From a checkpoint of a small multi-label audio tagger: norm batchnorm, trained on synthesized solo parts of chorales (CocoChorales).
Rows from block 5 of a small multi-label audio tagger, named by matrix and row number. Each number is 128 + 24 x the weight over its row's rms, rounded and kept within 0 to 255. All counts start at 0. Numbers have three digits each.
After each channel's rows are labels from the 100 clips, of 14848, where the channel reaches its highest value: "loudest" is the band of the loudest frequency at the time of the peak; "strongest on" is what is common among them. Only what is clearly more common there than usual is listed. The data: synthesized solo parts of chorales (CocoChorales). In brackets: how many of the 100, against the usual share in percent.
# conv: pointwise conv (model.blocks.5.conv.weight, 384x384x1), inputs 0-47

conv.215:135153103124099139179144141091108129090106147127124117158149146127143125135125134138147097110096097121128103142124130141138106130123113135109131
loudest: 500 to 1000 Hz (69 vs 27)
strongest on: note D#5 (78 vs 8.9); note C#5 (31 vs 10.1); note C5 (29 vs 10.3)

conv.370:147155140145112140113137126131086112126135144128123158144156093096149122110134146100070127158134131125123155136140141140138124150120096162128151
loudest: 1000 to 2000 Hz (36 vs 12.8)
strongest on: note G#5 (84 vs 3.8); note F5 (52 vs 8.3); note F#5 (40 vs 7); note D#5 (40 vs 8.9)

conv.18:114125160142121106125134153123124114139104087130156114089174134156109147116110162101124138158146139116141101118162186137155146132131132106103130
loudest: 250 to 500 Hz (68 vs 40)
strongest on: cello (65 vs 9.9); note A#3 (26 vs 10.1)

conv.275:116120138115107121149103127146145127114220097112159136138121141133133147099094137118126149114126092136137138134144125188097105138126140105157114
loudest: 250 to 500 Hz (81 vs 40)
strongest on: note D4 (99 vs 12.6); note A3 (31 vs 8.6); tuba (29 vs 8.7); note B3 (29 vs 9.4)

conv.207:114120151145145150086114113107097160152093121144146137141128127145159139100140114145144154126128105135146102137099133155147122109139204125128077
loudest: 500 to 1000 Hz (63 vs 27)
strongest on: note D#5 (86 vs 8.9); note F5 (30 vs 8.3); note C#5 (30 vs 10.1); note F#5 (26 vs 7)

conv.364:155136122114154157119112134121135164090119129145133118189077121131118177111098121095147119142112158146122117086124125162110121138126112128244144
loudest: 250 to 500 Hz (70 vs 40)
strongest on: note G#3 (90 vs 8); tuba (52 vs 8.7); note A#3 (45 vs 10.1); note F#3 (30 vs 5)

conv.331:100134161177093130118082152184122136147159107134168149139091160120149124142116158147136131118110111093088133123102135086123121146107128123106150
loudest: 250 to 500 Hz (68 vs 40)
strongest on: note A#4 (52 vs 10.8); cello (29 vs 9.9); note G#4 (26 vs 9.2)

conv.347:098151094123141160091137120109089169164180133151126104223153157115139119109094146131102140144098109086115127174142131117111132131114178137103115
loudest: 500 to 1000 Hz (73 vs 27)
strongest on: note D#5 (85 vs 8.9); violin (35 vs 13.9); note C#5 (33 vs 10.1); note F#5 (27 vs 7)

conv.213:098118112153130094135164115148122168147112114112134115179163144124131144102118077144088120105138167127134113132144179129111126136104171125127154
loudest: 500 to 1000 Hz (73 vs 27)
strongest on: note D#5 (81 vs 8.9); note F#5 (35 vs 7); note F5 (35 vs 8.3); note E5 (34 vs 7.6)

conv.148:106123093097119124124105153176107132158128173115154130134141100112118129129088155081097136118109159148126115168115072088085112168140112136115153
loudest: 500 to 1000 Hz (63 vs 27)
strongest on: note D#5 (62 vs 8.9); note G5 (48 vs 6.2); note F5 (41 vs 8.3); instrument: flute (29 vs 8.3)

conv.41:124135121136115115150131114138139123159156151118119155104142115098166129117114133182082105127178127139141155123115145100121146121104099114103126
loudest: 1000 to 2000 Hz (30 vs 12.8)
strongest on: note F#5 (100 vs 7); note E5 (51 vs 7.6); note D#5 (42 vs 8.9); trumpet (39 vs 8.4)

conv.232:159144149124117106087130161154095120113101121123146143132086156118138122155113149110110106111134147129112099114133103102109125151156119100141108
loudest: 1000 to 2000 Hz (32 vs 12.8)
strongest on: note C#5 (66 vs 10.1); note G5 (31 vs 6.2); note D#5 (30 vs 8.9); note E5 (27 vs 7.6)

conv.74:096096128111166110135116118135108158137140127125147176138135127139091140110121119121142124104148168092176088100106163122147124130150129149166124
loudest: 500 to 1000 Hz (56 vs 27)
strongest on: note A#5 (69 vs 1.2); note G#5 (47 vs 3.8); note G5 (38 vs 6.2); note F#5 (26 vs 7)

conv.23:129175122126140132155156130147148128120171131159129130235115149145164130129145174112082142143139164115110135114108152131162117112119121149142101
loudest: 250 to 500 Hz (66 vs 40)
strongest on: note G#4 (72 vs 9.2); note F#4 (36 vs 8.3)

conv.48:098132091182094091155108146178119149115174112154178119117109146173120124121108077098120077118158108104131123100091116132127142120121156088147127
loudest: 500 to 1000 Hz (63 vs 27)
strongest on: note D#5 (72 vs 8.9); note F5 (28 vs 8.3); note C#5 (26 vs 10.1)

conv.192:108119131122107103129121089151081161119112151097155128129058200093140106107091114122151174122125116093095108130114119122159100110136099121151150
loudest: 500 to 1000 Hz (57 vs 27)
strongest on: note F5 (91 vs 8.3); note D#5 (44 vs 8.9); trumpet (37 vs 8.4); note G5 (27 vs 6.2)

conv.247:096129121124131146138109112140138088120128151151146123167116120109101158130115120111135152160151149077102121119134089146117104138137139132179096
loudest: 1000 to 2000 Hz (37 vs 12.8)
strongest on: note C#5 (77 vs 10.1); note B4 (40 vs 9.4); horn (31 vs 6.7); note A4 (26 vs 9)

conv.222:139106094124152098097144094160087116161105139149135126095110118119132132077163140151106115138119111120158145143108132127135113151138076078160106
loudest: 500 to 1000 Hz (55 vs 27); 1000 to 2000 Hz (34 vs 12.8)
strongest on: note C#5 (94 vs 10.1); note C5 (34 vs 10.3); note B4 (33 vs 9.4); horn (31 vs 6.7)

conv.323:127129117113134145117112143131154151137107170153152121244104142108140115128133111155143143107120163114093122107141066140117092155132098150133153
loudest: 250 to 500 Hz (86 vs 40)
strongest on: note G#4 (93 vs 9.2); note F#4 (36 vs 8.3); note A#4 (33 vs 10.8); note C#5 (26 vs 10.1)

conv.267:141086133133136184148089150100089183163124146145120166113137105115160124117095184109152174127106139101112112107128128150088118099111142131105108
loudest: 500 to 1000 Hz (54 vs 27)
strongest on: note C5 (92 vs 10.3); note A#4 (50 vs 10.8); horn (47 vs 6.7); note C#5 (29 vs 10.1)

conv.140:128117146142145115105150127097111132163115132138182118113135104111204113141107154115150120128137122115153133166107124125129121132129131118065144
loudest: 500 to 1000 Hz (58 vs 27)
strongest on: note F5 (100 vs 8.3); note D#5 (57 vs 8.9); trumpet (36 vs 8.4); note G5 (31 vs 6.2)

conv.188:104167139139109088144082116094134112115145164138184160135125143139122139116163153165136112135120151138152164081160167114149138154147148128186102
loudest: 1000 to 2000 Hz (32 vs 12.8)
strongest on: note F#5 (81 vs 7); note D#5 (45 vs 8.9); note E5 (38 vs 7.6); trumpet (31 vs 8.4)

conv.374:137146098122109091141119179130139137119113133129112134112103097117149128145130118092106146169111115118122088147126123133154124115138147126132100
loudest: 500 to 1000 Hz (56 vs 27)
strongest on: note D#5 (53 vs 8.9); violin (52 vs 13.9); note B4 (51 vs 9.4); note A#4 (37 vs 10.8)

conv.195:152124143117140104095097128141102100106127123171056111137104167062133131117149171190090149122124101144125167093094149157146110124132144120108136
loudest: 1000 to 2000 Hz (36 vs 12.8)
strongest on: note G#5 (66 vs 3.8); note F#5 (61 vs 7); note D#5 (48 vs 8.9); note F5 (44 vs 8.3)

conv.107:139137126125145140153138116166135130101152113123117147230128131124132136110098140104134111126118164127146134051126129094108105114141116112114139
loudest: 1000 to 2000 Hz (30 vs 12.8)
strongest on: note E5 (87 vs 7.6); violin (45 vs 13.9); note F#5 (41 vs 7); note D#5 (27 vs 8.9)

conv.280:085098128123122125099123129178099174095081105126171130112154169173133117145155117182156078104116126158140127129151153100125174117189118127106099
loudest: 1000 to 2000 Hz (36 vs 12.8)
strongest on: note F#5 (97 vs 7); note E5 (50 vs 7.6); note D#5 (43 vs 8.9); trumpet (34 vs 8.4)

conv.272:104075114128130123132148132118131163185099145123089105115115156140217127136173077079138130076083184142139156138123103142081145109088129128107135
loudest: 500 to 1000 Hz (59 vs 27)
strongest on: note G5 (84 vs 6.2); note F5 (48 vs 8.3); flute (34 vs 8.3); note E5 (31 vs 7.6)

conv.185:106123104159117141101138146098146089116139107132074145125083162125133115101104137190093083110111178195162194093142099110144157125080098115117104
loudest: 1000 to 2000 Hz (30 vs 12.8)
strongest on: note F#5 (71 vs 7); note E5 (37 vs 7.6); note D#5 (31 vs 8.9); instrument: trumpet (29 vs 8.4)

conv.13:086127104109096161143065131161106132121098113124113127193114152161103135133131116166134122115143119110092122074100124100129102128141117110127168
loudest: 250 to 500 Hz (91 vs 40)
strongest on: note D#3 (48 vs 2.5); note A#4 (35 vs 10.8); instrument: tuba (30 vs 8.7); horn (27 vs 6.7)

conv.315:128147121118122174141159124102096096168135125130117106098104128151195106107092114105140128148133132140088145172160096126109140101143144156097118
loudest: 500 to 1000 Hz (54 vs 27)
strongest on: note D#5 (53 vs 8.9)

conv.142:127131120131084127133105138158120095130179101102206133125117155154135085121084106094137092136128113125149133157151138080114116137122157126130115
loudest: 250 to 500 Hz (67 vs 40)
strongest on: note D4 (81 vs 12.6); note C4 (29 vs 10.9); tuba (27 vs 8.7); note A3 (26 vs 8.6)

conv.262:124144077134126128143085122114116152135107138140150159141016122151204119117083133112111169118145148115122126075132108144112096095137128144131127
loudest: 250 to 500 Hz (73 vs 40)
strongest on: note A4 (61 vs 9)

conv.332:130113130119116168129092116146118169104192125110150120128160118142144156120150158109121133125124125145136121083100122158107116108118147131102102
loudest: 250 to 500 Hz (69 vs 40)
strongest on: note D4 (93 vs 12.6); note A3 (31 vs 8.6); note C4 (27 vs 10.9); tuba (25 vs 8.7)

conv.328:115120137129152095125065140107138143110092145157185106097108116104173092143121119132146149141101110130109152159143137096105070140119154122110105
loudest: 500 to 1000 Hz (57 vs 27)
strongest on: note F5 (73 vs 8.3); note D#5 (47 vs 8.9); note F#5 (38 vs 7); note G#5 (36 vs 3.8)

conv.286:117124124112130165098147114115113174099131161106142117084116111128156173108175103097143117159113098142109134105126104075144137174146137154155126
loudest: 250 to 500 Hz (66 vs 40)
strongest on: note A#4 (92 vs 10.8); note G#4 (48 vs 9.2); horn (40 vs 6.7); note F#4 (27 vs 8.3)

conv.375:105094104149153146159112075107110160129124149129099138155137095117153121121091122156112142128133151120108126109142117190128107102140068133110166
loudest: 1000 to 2000 Hz (36 vs 12.8)
strongest on: note C#5 (81 vs 10.1); note D#5 (46 vs 8.9); note A#4 (38 vs 10.8); trumpet (34 vs 8.4)

conv.28:137089097119140171121106104110180131163120145117137122184136096108113138124092143126128142102114133167104101106148102113121097170126156125196131
loudest: 500 to 1000 Hz (57 vs 27)
strongest on: note D5 (86 vs 8.2); note C5 (47 vs 10.3); horn (28 vs 6.7); note A#4 (28 vs 10.8)