A small multi-label audio tagger, trained from scratch.
Model: 4.02M parameters, log mel input.
Training: 7600 steps, batches of 384.
Rows from block 5 of a small multi-label audio tagger, named by matrix and row number. Each number is 500 + 50 x the weight over its row's rms, rounded and kept within 0 to 999. All counts start at 0. Numbers have three digits each.
After each channel's rows are labels from the 100 clips, of 14848, where the channel reaches its highest value: "strongest on" is what is common among them. Only what is clearly more common there than usual is listed. The data: synthesized solo parts of chorales (CocoChorales).
# conv: pointwise conv (model.blocks.5.conv.weight, 384x384x1), inputs 144-191

conv.47:464484555484524487476506471614394493539516484482515434489536507474495436478454505474466541498488520527411459495461437507520426578509575530498477
strongest on: note A3; note B3; note D3; note G3

conv.66:560504459503499426516423537501532497583515535452493442570442459536452456516744603484537460452513489529505493470484469575494527457517524610552487
strongest on: note A#3; cello; note C4; note G#3

conv.6:488524477470485430457469536482515552629529546473558482534438486441437457397388515587571510556474422490548459496460477529559432498388491456475569
strongest on: note E4; tuba; note C#4; note G5

conv.249:514481418546465444442457510527494551438466509467475473506563486574503462459412496526499485490427492472546495482384487471515563687561511534519581
strongest on: note F3; tuba; note A3; note G3

conv.353:396533398490507478541537467498522432443477506473406504501477452580443514672814549539593512513520552596514550434450530498546528501475520595604464
strongest on: note A#3; cello; note C4; note G#3

conv.281:502511499540545513529473573483490504458481485480544472508504613503541528469468462513454488523483477421458468466498511514509544405494512489471496
strongest on: note C5; horn; note A#4; note D#5

conv.351:517464464434425475466466530485420457486447551516387536539500418492472430481532450503492466504490452450532432416432428577581612421387604550486463
strongest on: note E4

conv.250:555485453431452466525556623553472464413571522568438457479391573536503483465489467563436491495481474489547516519462511411471614580557461457486524
strongest on: note D4; note C4; note A#3

conv.7:469504455556577561481493501552446456471465446486530491386477473559454476562488445528574462577490532483466478584516482514511505471582512555466473
strongest on: note E4; trombone; note C#4; note B3

conv.46:497514533518580462421503397458473452498502516552369532480488598510514455443455541501442579452585509375512527561532576528434550423531509436501490
strongest on: note A3; tuba; note C#4; note G3

conv.267:466493474538464417552572481456517465470508541426520467441476531501453500455490543532501524490487432468461440486455561421504536467484508524487522
strongest on: note C5; note A#4; horn; note C#5

conv.192:591594514500444492469384589522583486493544503495561500496491486516463530479448505499532479482483530475499511445464496502543441593517515488505399
strongest on: note F5; note D#5; trumpet; note G5

conv.198:407528424480402501499369617458576474456510494536455524529492553535511509574528498616582502504522536466377447542506531477536460474485469499457416
strongest on: note F5; note D4; note D#5

conv.237:493523473619436494419532414442434469504452497496499421534509477475514467622557511494457497401432468487461495463541410514499515525492485483525497
strongest on: violin; note C#5; note A#4; note B4

conv.350:368497482469456583438547435501556522449446497512440431466447481452477477608549453472561419620389501507534567490540567513446478481493453574553528
strongest on: note F4; note D#4; note D4; note G4

conv.143:482487465500494512525494445444512450510577485499461435386502451495483478529590540392441476461466547598381536533408557542600478484465422531594564
strongest on: note C5; note A#4; horn; note G#4

conv.34:458470495426435516499522453597524487451474541418471468438537503462528492578750569513541469517517416511431484468474492506502454459428571569546519
strongest on: note A#3; note A5; cello

conv.130:487499415470416467429485526498491475573519561491447503484545463420451607480500461441550461468446475477604461509484444547513467684494474429512565
strongest on: note E4; note E3; tuba; note A3

conv.210:571532486421583509437391420503543475452539533565470511651519486437542538533398617468457520426440504390410524442529493536481554570491536434510516
strongest on: note F3; tuba; note C#5; note G3

conv.251:543516506505480470468479512483525540482512431595477472522508481356468513515560522547503569483491570555497587509497573455477570557443534468370431
strongest on: violin; note B4; note A#4; note G#4

conv.285:555488426436430498491551523582521524544575473514579494502633583512442444448542494576569598490575458425415491579458437524449504500527457492485513
strongest on: note F#5; trumpet; note E5; note D#5

conv.188:528504536479566450463525463508474503536488411499524446480623532509430441446423488499498438531492470518520462433522567476510541500467542469474405
strongest on: note F#5; note D#5; note E5; trumpet

conv.8:550427511505486551442485442486570545522553502430559450494442584480463462444488473515417525517458479523470544481577559452622559417527403558496525
strongest on: note C5; note A#4; horn; note D#5

conv.380:333523489442451486587538436495463446456451533547455510418499543564454500572506487478557527423532535453427609516505458455443524317569518533543534
strongest on: note A#4; note B4; note D5; instrument: violin

conv.302:499532491567454521540481448495514537499564517564472419526533417492419548347503539441556636496517392543520516506434416519592484435538507510465433
strongest on: note C4; note A#3; note D#3; tuba

conv.196:596467474484554482527608558551455387521482535556519501453417458437471487504412608441458545465506492533513478426476500475465541568525417500540456
strongest on: note G#4; note A#4; note F#4; note F4

conv.40:522501462440585458422430469433553550502508467506490516458503444523483444544612528494503499540523541558434487509528533458560540460459488496497589
strongest on: note E5; note F#5; violin; note G5

conv.15:614531493483470474437440495513543476519512495564597464559524500528581573445517529533516535549420550535460442457580460526487576462458516587513549
strongest on: trombone; note F4; note A#3; note A#2

conv.104:482453513539599491486447573505522582481496540516545488658519473474490418541442463574540515534530479455474489509533532533386490408646558533383473
strongest on: violin; note B4; note A#4; note C#5

conv.3:491512582559508533459546587486504438584386482472526530487416402452530489431550551488561509534515535490500508545513530539426481499595512491336554
strongest on: violin

conv.279:452519452464471497505523461520512437453523507504473439480434497445485501548482448513419450522446526441555546476444568470549520511560493535427563
strongest on: note F3; tuba; note A#3; note G3

conv.376:523571476541420551531564434473436394569536603537535470444470560494442486493410480524527541506397450397534489540521611469441539431558521392470468
strongest on: note C5; horn; note B3; note A#4

conv.36:490484451443516531482467576446553544466483567532489496589488571483486427514504498514533531469520523462523517502525491578568486421478495488474516
strongest on: note F5; note D#5

conv.337:398449499480470468497515498534430463507420511467474453448507561575623458494445429398491516528506485470501470426438513457517477538638475509550534
strongest on: note C4; note C#4; note A#3; tuba

conv.358:453607456548506529479469459447454469483497496472421465494476482549508576555455459505464493572483611455489462482480521445573629578496446518555579
strongest on: note D#3; trombone; note A#3; note F3

conv.264:549499460527426472536507471394532496492542483445439491507537486432432452487443441557604533524520493453521583514485461475527468557490472497556440
strongest on: note D#3; note A#3; note G#3; tuba

conv.193:428468480518497484488417599441584470542561581467481427547484487487497408456466481446488476468411472437528463470443519469535545510549498477527579
strongest on: note C4; tuba; note C#4; note G#3

conv.280:525446512488482445535462486449575557526563539439617579558560535452441481447472453500450456520542442450499500504591557516493466474507462573498517
strongest on: note F#5; note E5; note D#5; trumpet

conv.37:483476472460511492424519515524579587479496607536516371446468479550481518507422609620514562529535459624581553583529478470438580547498468440536526
strongest on: note F4; note G#4; trombone; note G4

conv.283:611463501428415508441452424518493506408552563559595482554496527465487462456456445530435535461482506369502521493505539555455527560487539488475527
strongest on: note A3; note G3; note F3; tuba

conv.331:464473448547458514510460473553532522539535431550489397528429470528449532435513495485525531401523541459562547482449439530542520602502562433544519
strongest on: note A#4; cello; note G#4

conv.190:541490526589572494544429472522467484595485506507586496525514499325496503563452558510489520446465460501482454428485494483555525504533500500578544
strongest on: violin

conv.208:599504405613514496523459569488533495524432516516451521571544560501407475506446489496514600492461506474445433545510499597501503433518487508441491
strongest on: note A3; note A#3; tuba; note C4

conv.69:420445574458420480537529401481592467526568545500533562442502478440466412580539438561582388466500461450518476502581532509537404410509413543532542
strongest on: note F#5; note C#3; note G#3; note E5

conv.235:461466454496465473555445505500594492465471443616521497617538533473556420560739546452555503441452508574490508477429556542542568466529577631558515
strongest on: note A#3; cello; note G#3; note C4

conv.167:393492470528481504498559502508480487492542415454508466376593497515416463542493436487484536543494617501507546458481478495486495529506457486533504
strongest on: note A#4; note F4; horn; note G#4

conv.186:508508478483560460522456462665468470573566516440495463643499495481490540558676590546578486501538496480546450493527464464512490462517509595490514
strongest on: note A#3; cello; note G#3

conv.84:640410429588438520487435613495553490497510481484441455477507460525468513486598564621504504524454577537511581551493499476518538418497507527416500
strongest on: trombone; note G#4; note G4

conv.307:464495563442568506462494470443479532481591480458491496453604524512502482522497506635512478538489564492518594411409496479513582511510503510511439
strongest on: note G#4; note F#4; note A#4

conv.101:498506445522493476451477360428632581499474484525490455592475531518529470422459528490565393519592491570550491555475454455537545486522480515485623
strongest on: note F4; note D4

conv.291:606494423568507470434546523577525632586529471512431490495536503490562546542418426540468513487513465473493467596531535565527497406478500493488537
strongest on: note A3; note C4; tuba; note A#3

conv.61:499461526493486507491499484474479519486526504484535472535435545507493442487581452536412476461404496484501417370521567435544556456510501495493473
strongest on: note C5; note A#4; horn; note D#5

conv.121:470440403493440489506488515476569596549456499415412481485510520430530418484492557463590577554471530431548526524465524561532545424396554496590533
strongest on: note F4; note C4; note D4; note E4

conv.99:446462442545613493498461531509439463475489464541547493447510534591504503533758541447561511488542501542483444457529501379579461377485531583551500
strongest on: note A#3; cello; note C4; note C#4

conv.287:476542493571505489575438528483475538480534564508491454530523421470495528445501505582487516545482591589511536481451449567516484445547540552468453
strongest on: note A3; tuba; note C4; note G3

conv.258:567472505493527496495546500478548514534493548552505496528534539571505435490564508550518511540518446479578472488545448491583551447403415507555441
strongest on: note E5; note F#5; violin; note C#5

conv.56:578449545445458435500529476512480534495600437517420445616476530581471466523473437528473618573589439508515519547442548554534473401505426441499482
strongest on: note G3; note A3; tuba; note C4

conv.204:516550472439584484433447433509563537498618499519481468471522541503508475481544547503547526494524478470491471428455400567526509562505551508476407
strongest on: note F#5; note E5; trumpet; note D#5

conv.140:479578497519527494457487551512619476432536417482487483490492428486502572547519507550515481527479522536388566562563474592511566411395462439553448
strongest on: note F5; note D#5; trumpet; note G5

conv.123:451509452467489495404507481407493471459535496699485455528475477487461484478479447494474533470461473438519504484516497478463550453492512457463575
strongest on: note F3; tuba; note G3; note A#3

conv.153:490449518546394468447484441467426524484488460509452581470530507415469479547534447481541572526511496415558415549481469422454520480460593431487419
strongest on: note F4; note D#4; viola; note G4

conv.168:572465486444564500452497384423503652436568506460545537440544493409474485536556535609439509451508529506487529492513538508501510435461444559493525
strongest on: note E5; note F#5; violin; note G5

conv.9:417417483498477469508435511484564551416538469529492525536474456432481470482533470440493492517465532477498464467439509478467546546542516478547617
strongest on: note E4; note C4; tuba; note F3

conv.131:468440518517507451512569527423419452595583560504491501523504557398462507418517562565560513467499395509516448457520507501513547487558543446378547
strongest on: clarinet; note F5; note G5; note D#5

conv.156:510487438528500396502518483533443558538557464645494478599510520553544524489513491488515472496485414491504476483473468555438501490510501541523493
strongest on: note G3; note G4; tuba; note A3

conv.211:492447460495515505470487495416526479482566502553486495513546574507492433488499494648480526451462562493467488504505507485575555457512529529489523
strongest on: note D4; note E5; note A3

conv.234:670485456478408490560487612468493425498492493451450461528581449451472502473483457465521406565435502526553490483518590436517516436478462384516526
strongest on: note A3; note C4; bassoon; note B3

conv.345:494512533516506490502543495516497445476450539554568517494479509493502515482440536535531586489519594469469444629560431480518513460528563547545474
strongest on: note D4; note A4; note B4; horn

conv.273:459515507544531402598557660521578420482450448553426479515470557470580483511431515513564607550532535491520448467498512559508503467586509493457440
strongest on: note F5; note D#5

conv.13:472456533539422395582519519509444444484532523567525536536547508514573466414635503468455461527537522528496464363489622562506498539464561444449519
strongest on: note D#3; note A#4; instrument: tuba; horn

conv.173:475551422614407456453517479440480521500434503535564471496589415452516451482424417579512443485526567523521524445458548496533476487577484529420520
strongest on: note D#3; note A#3; note G#3; tuba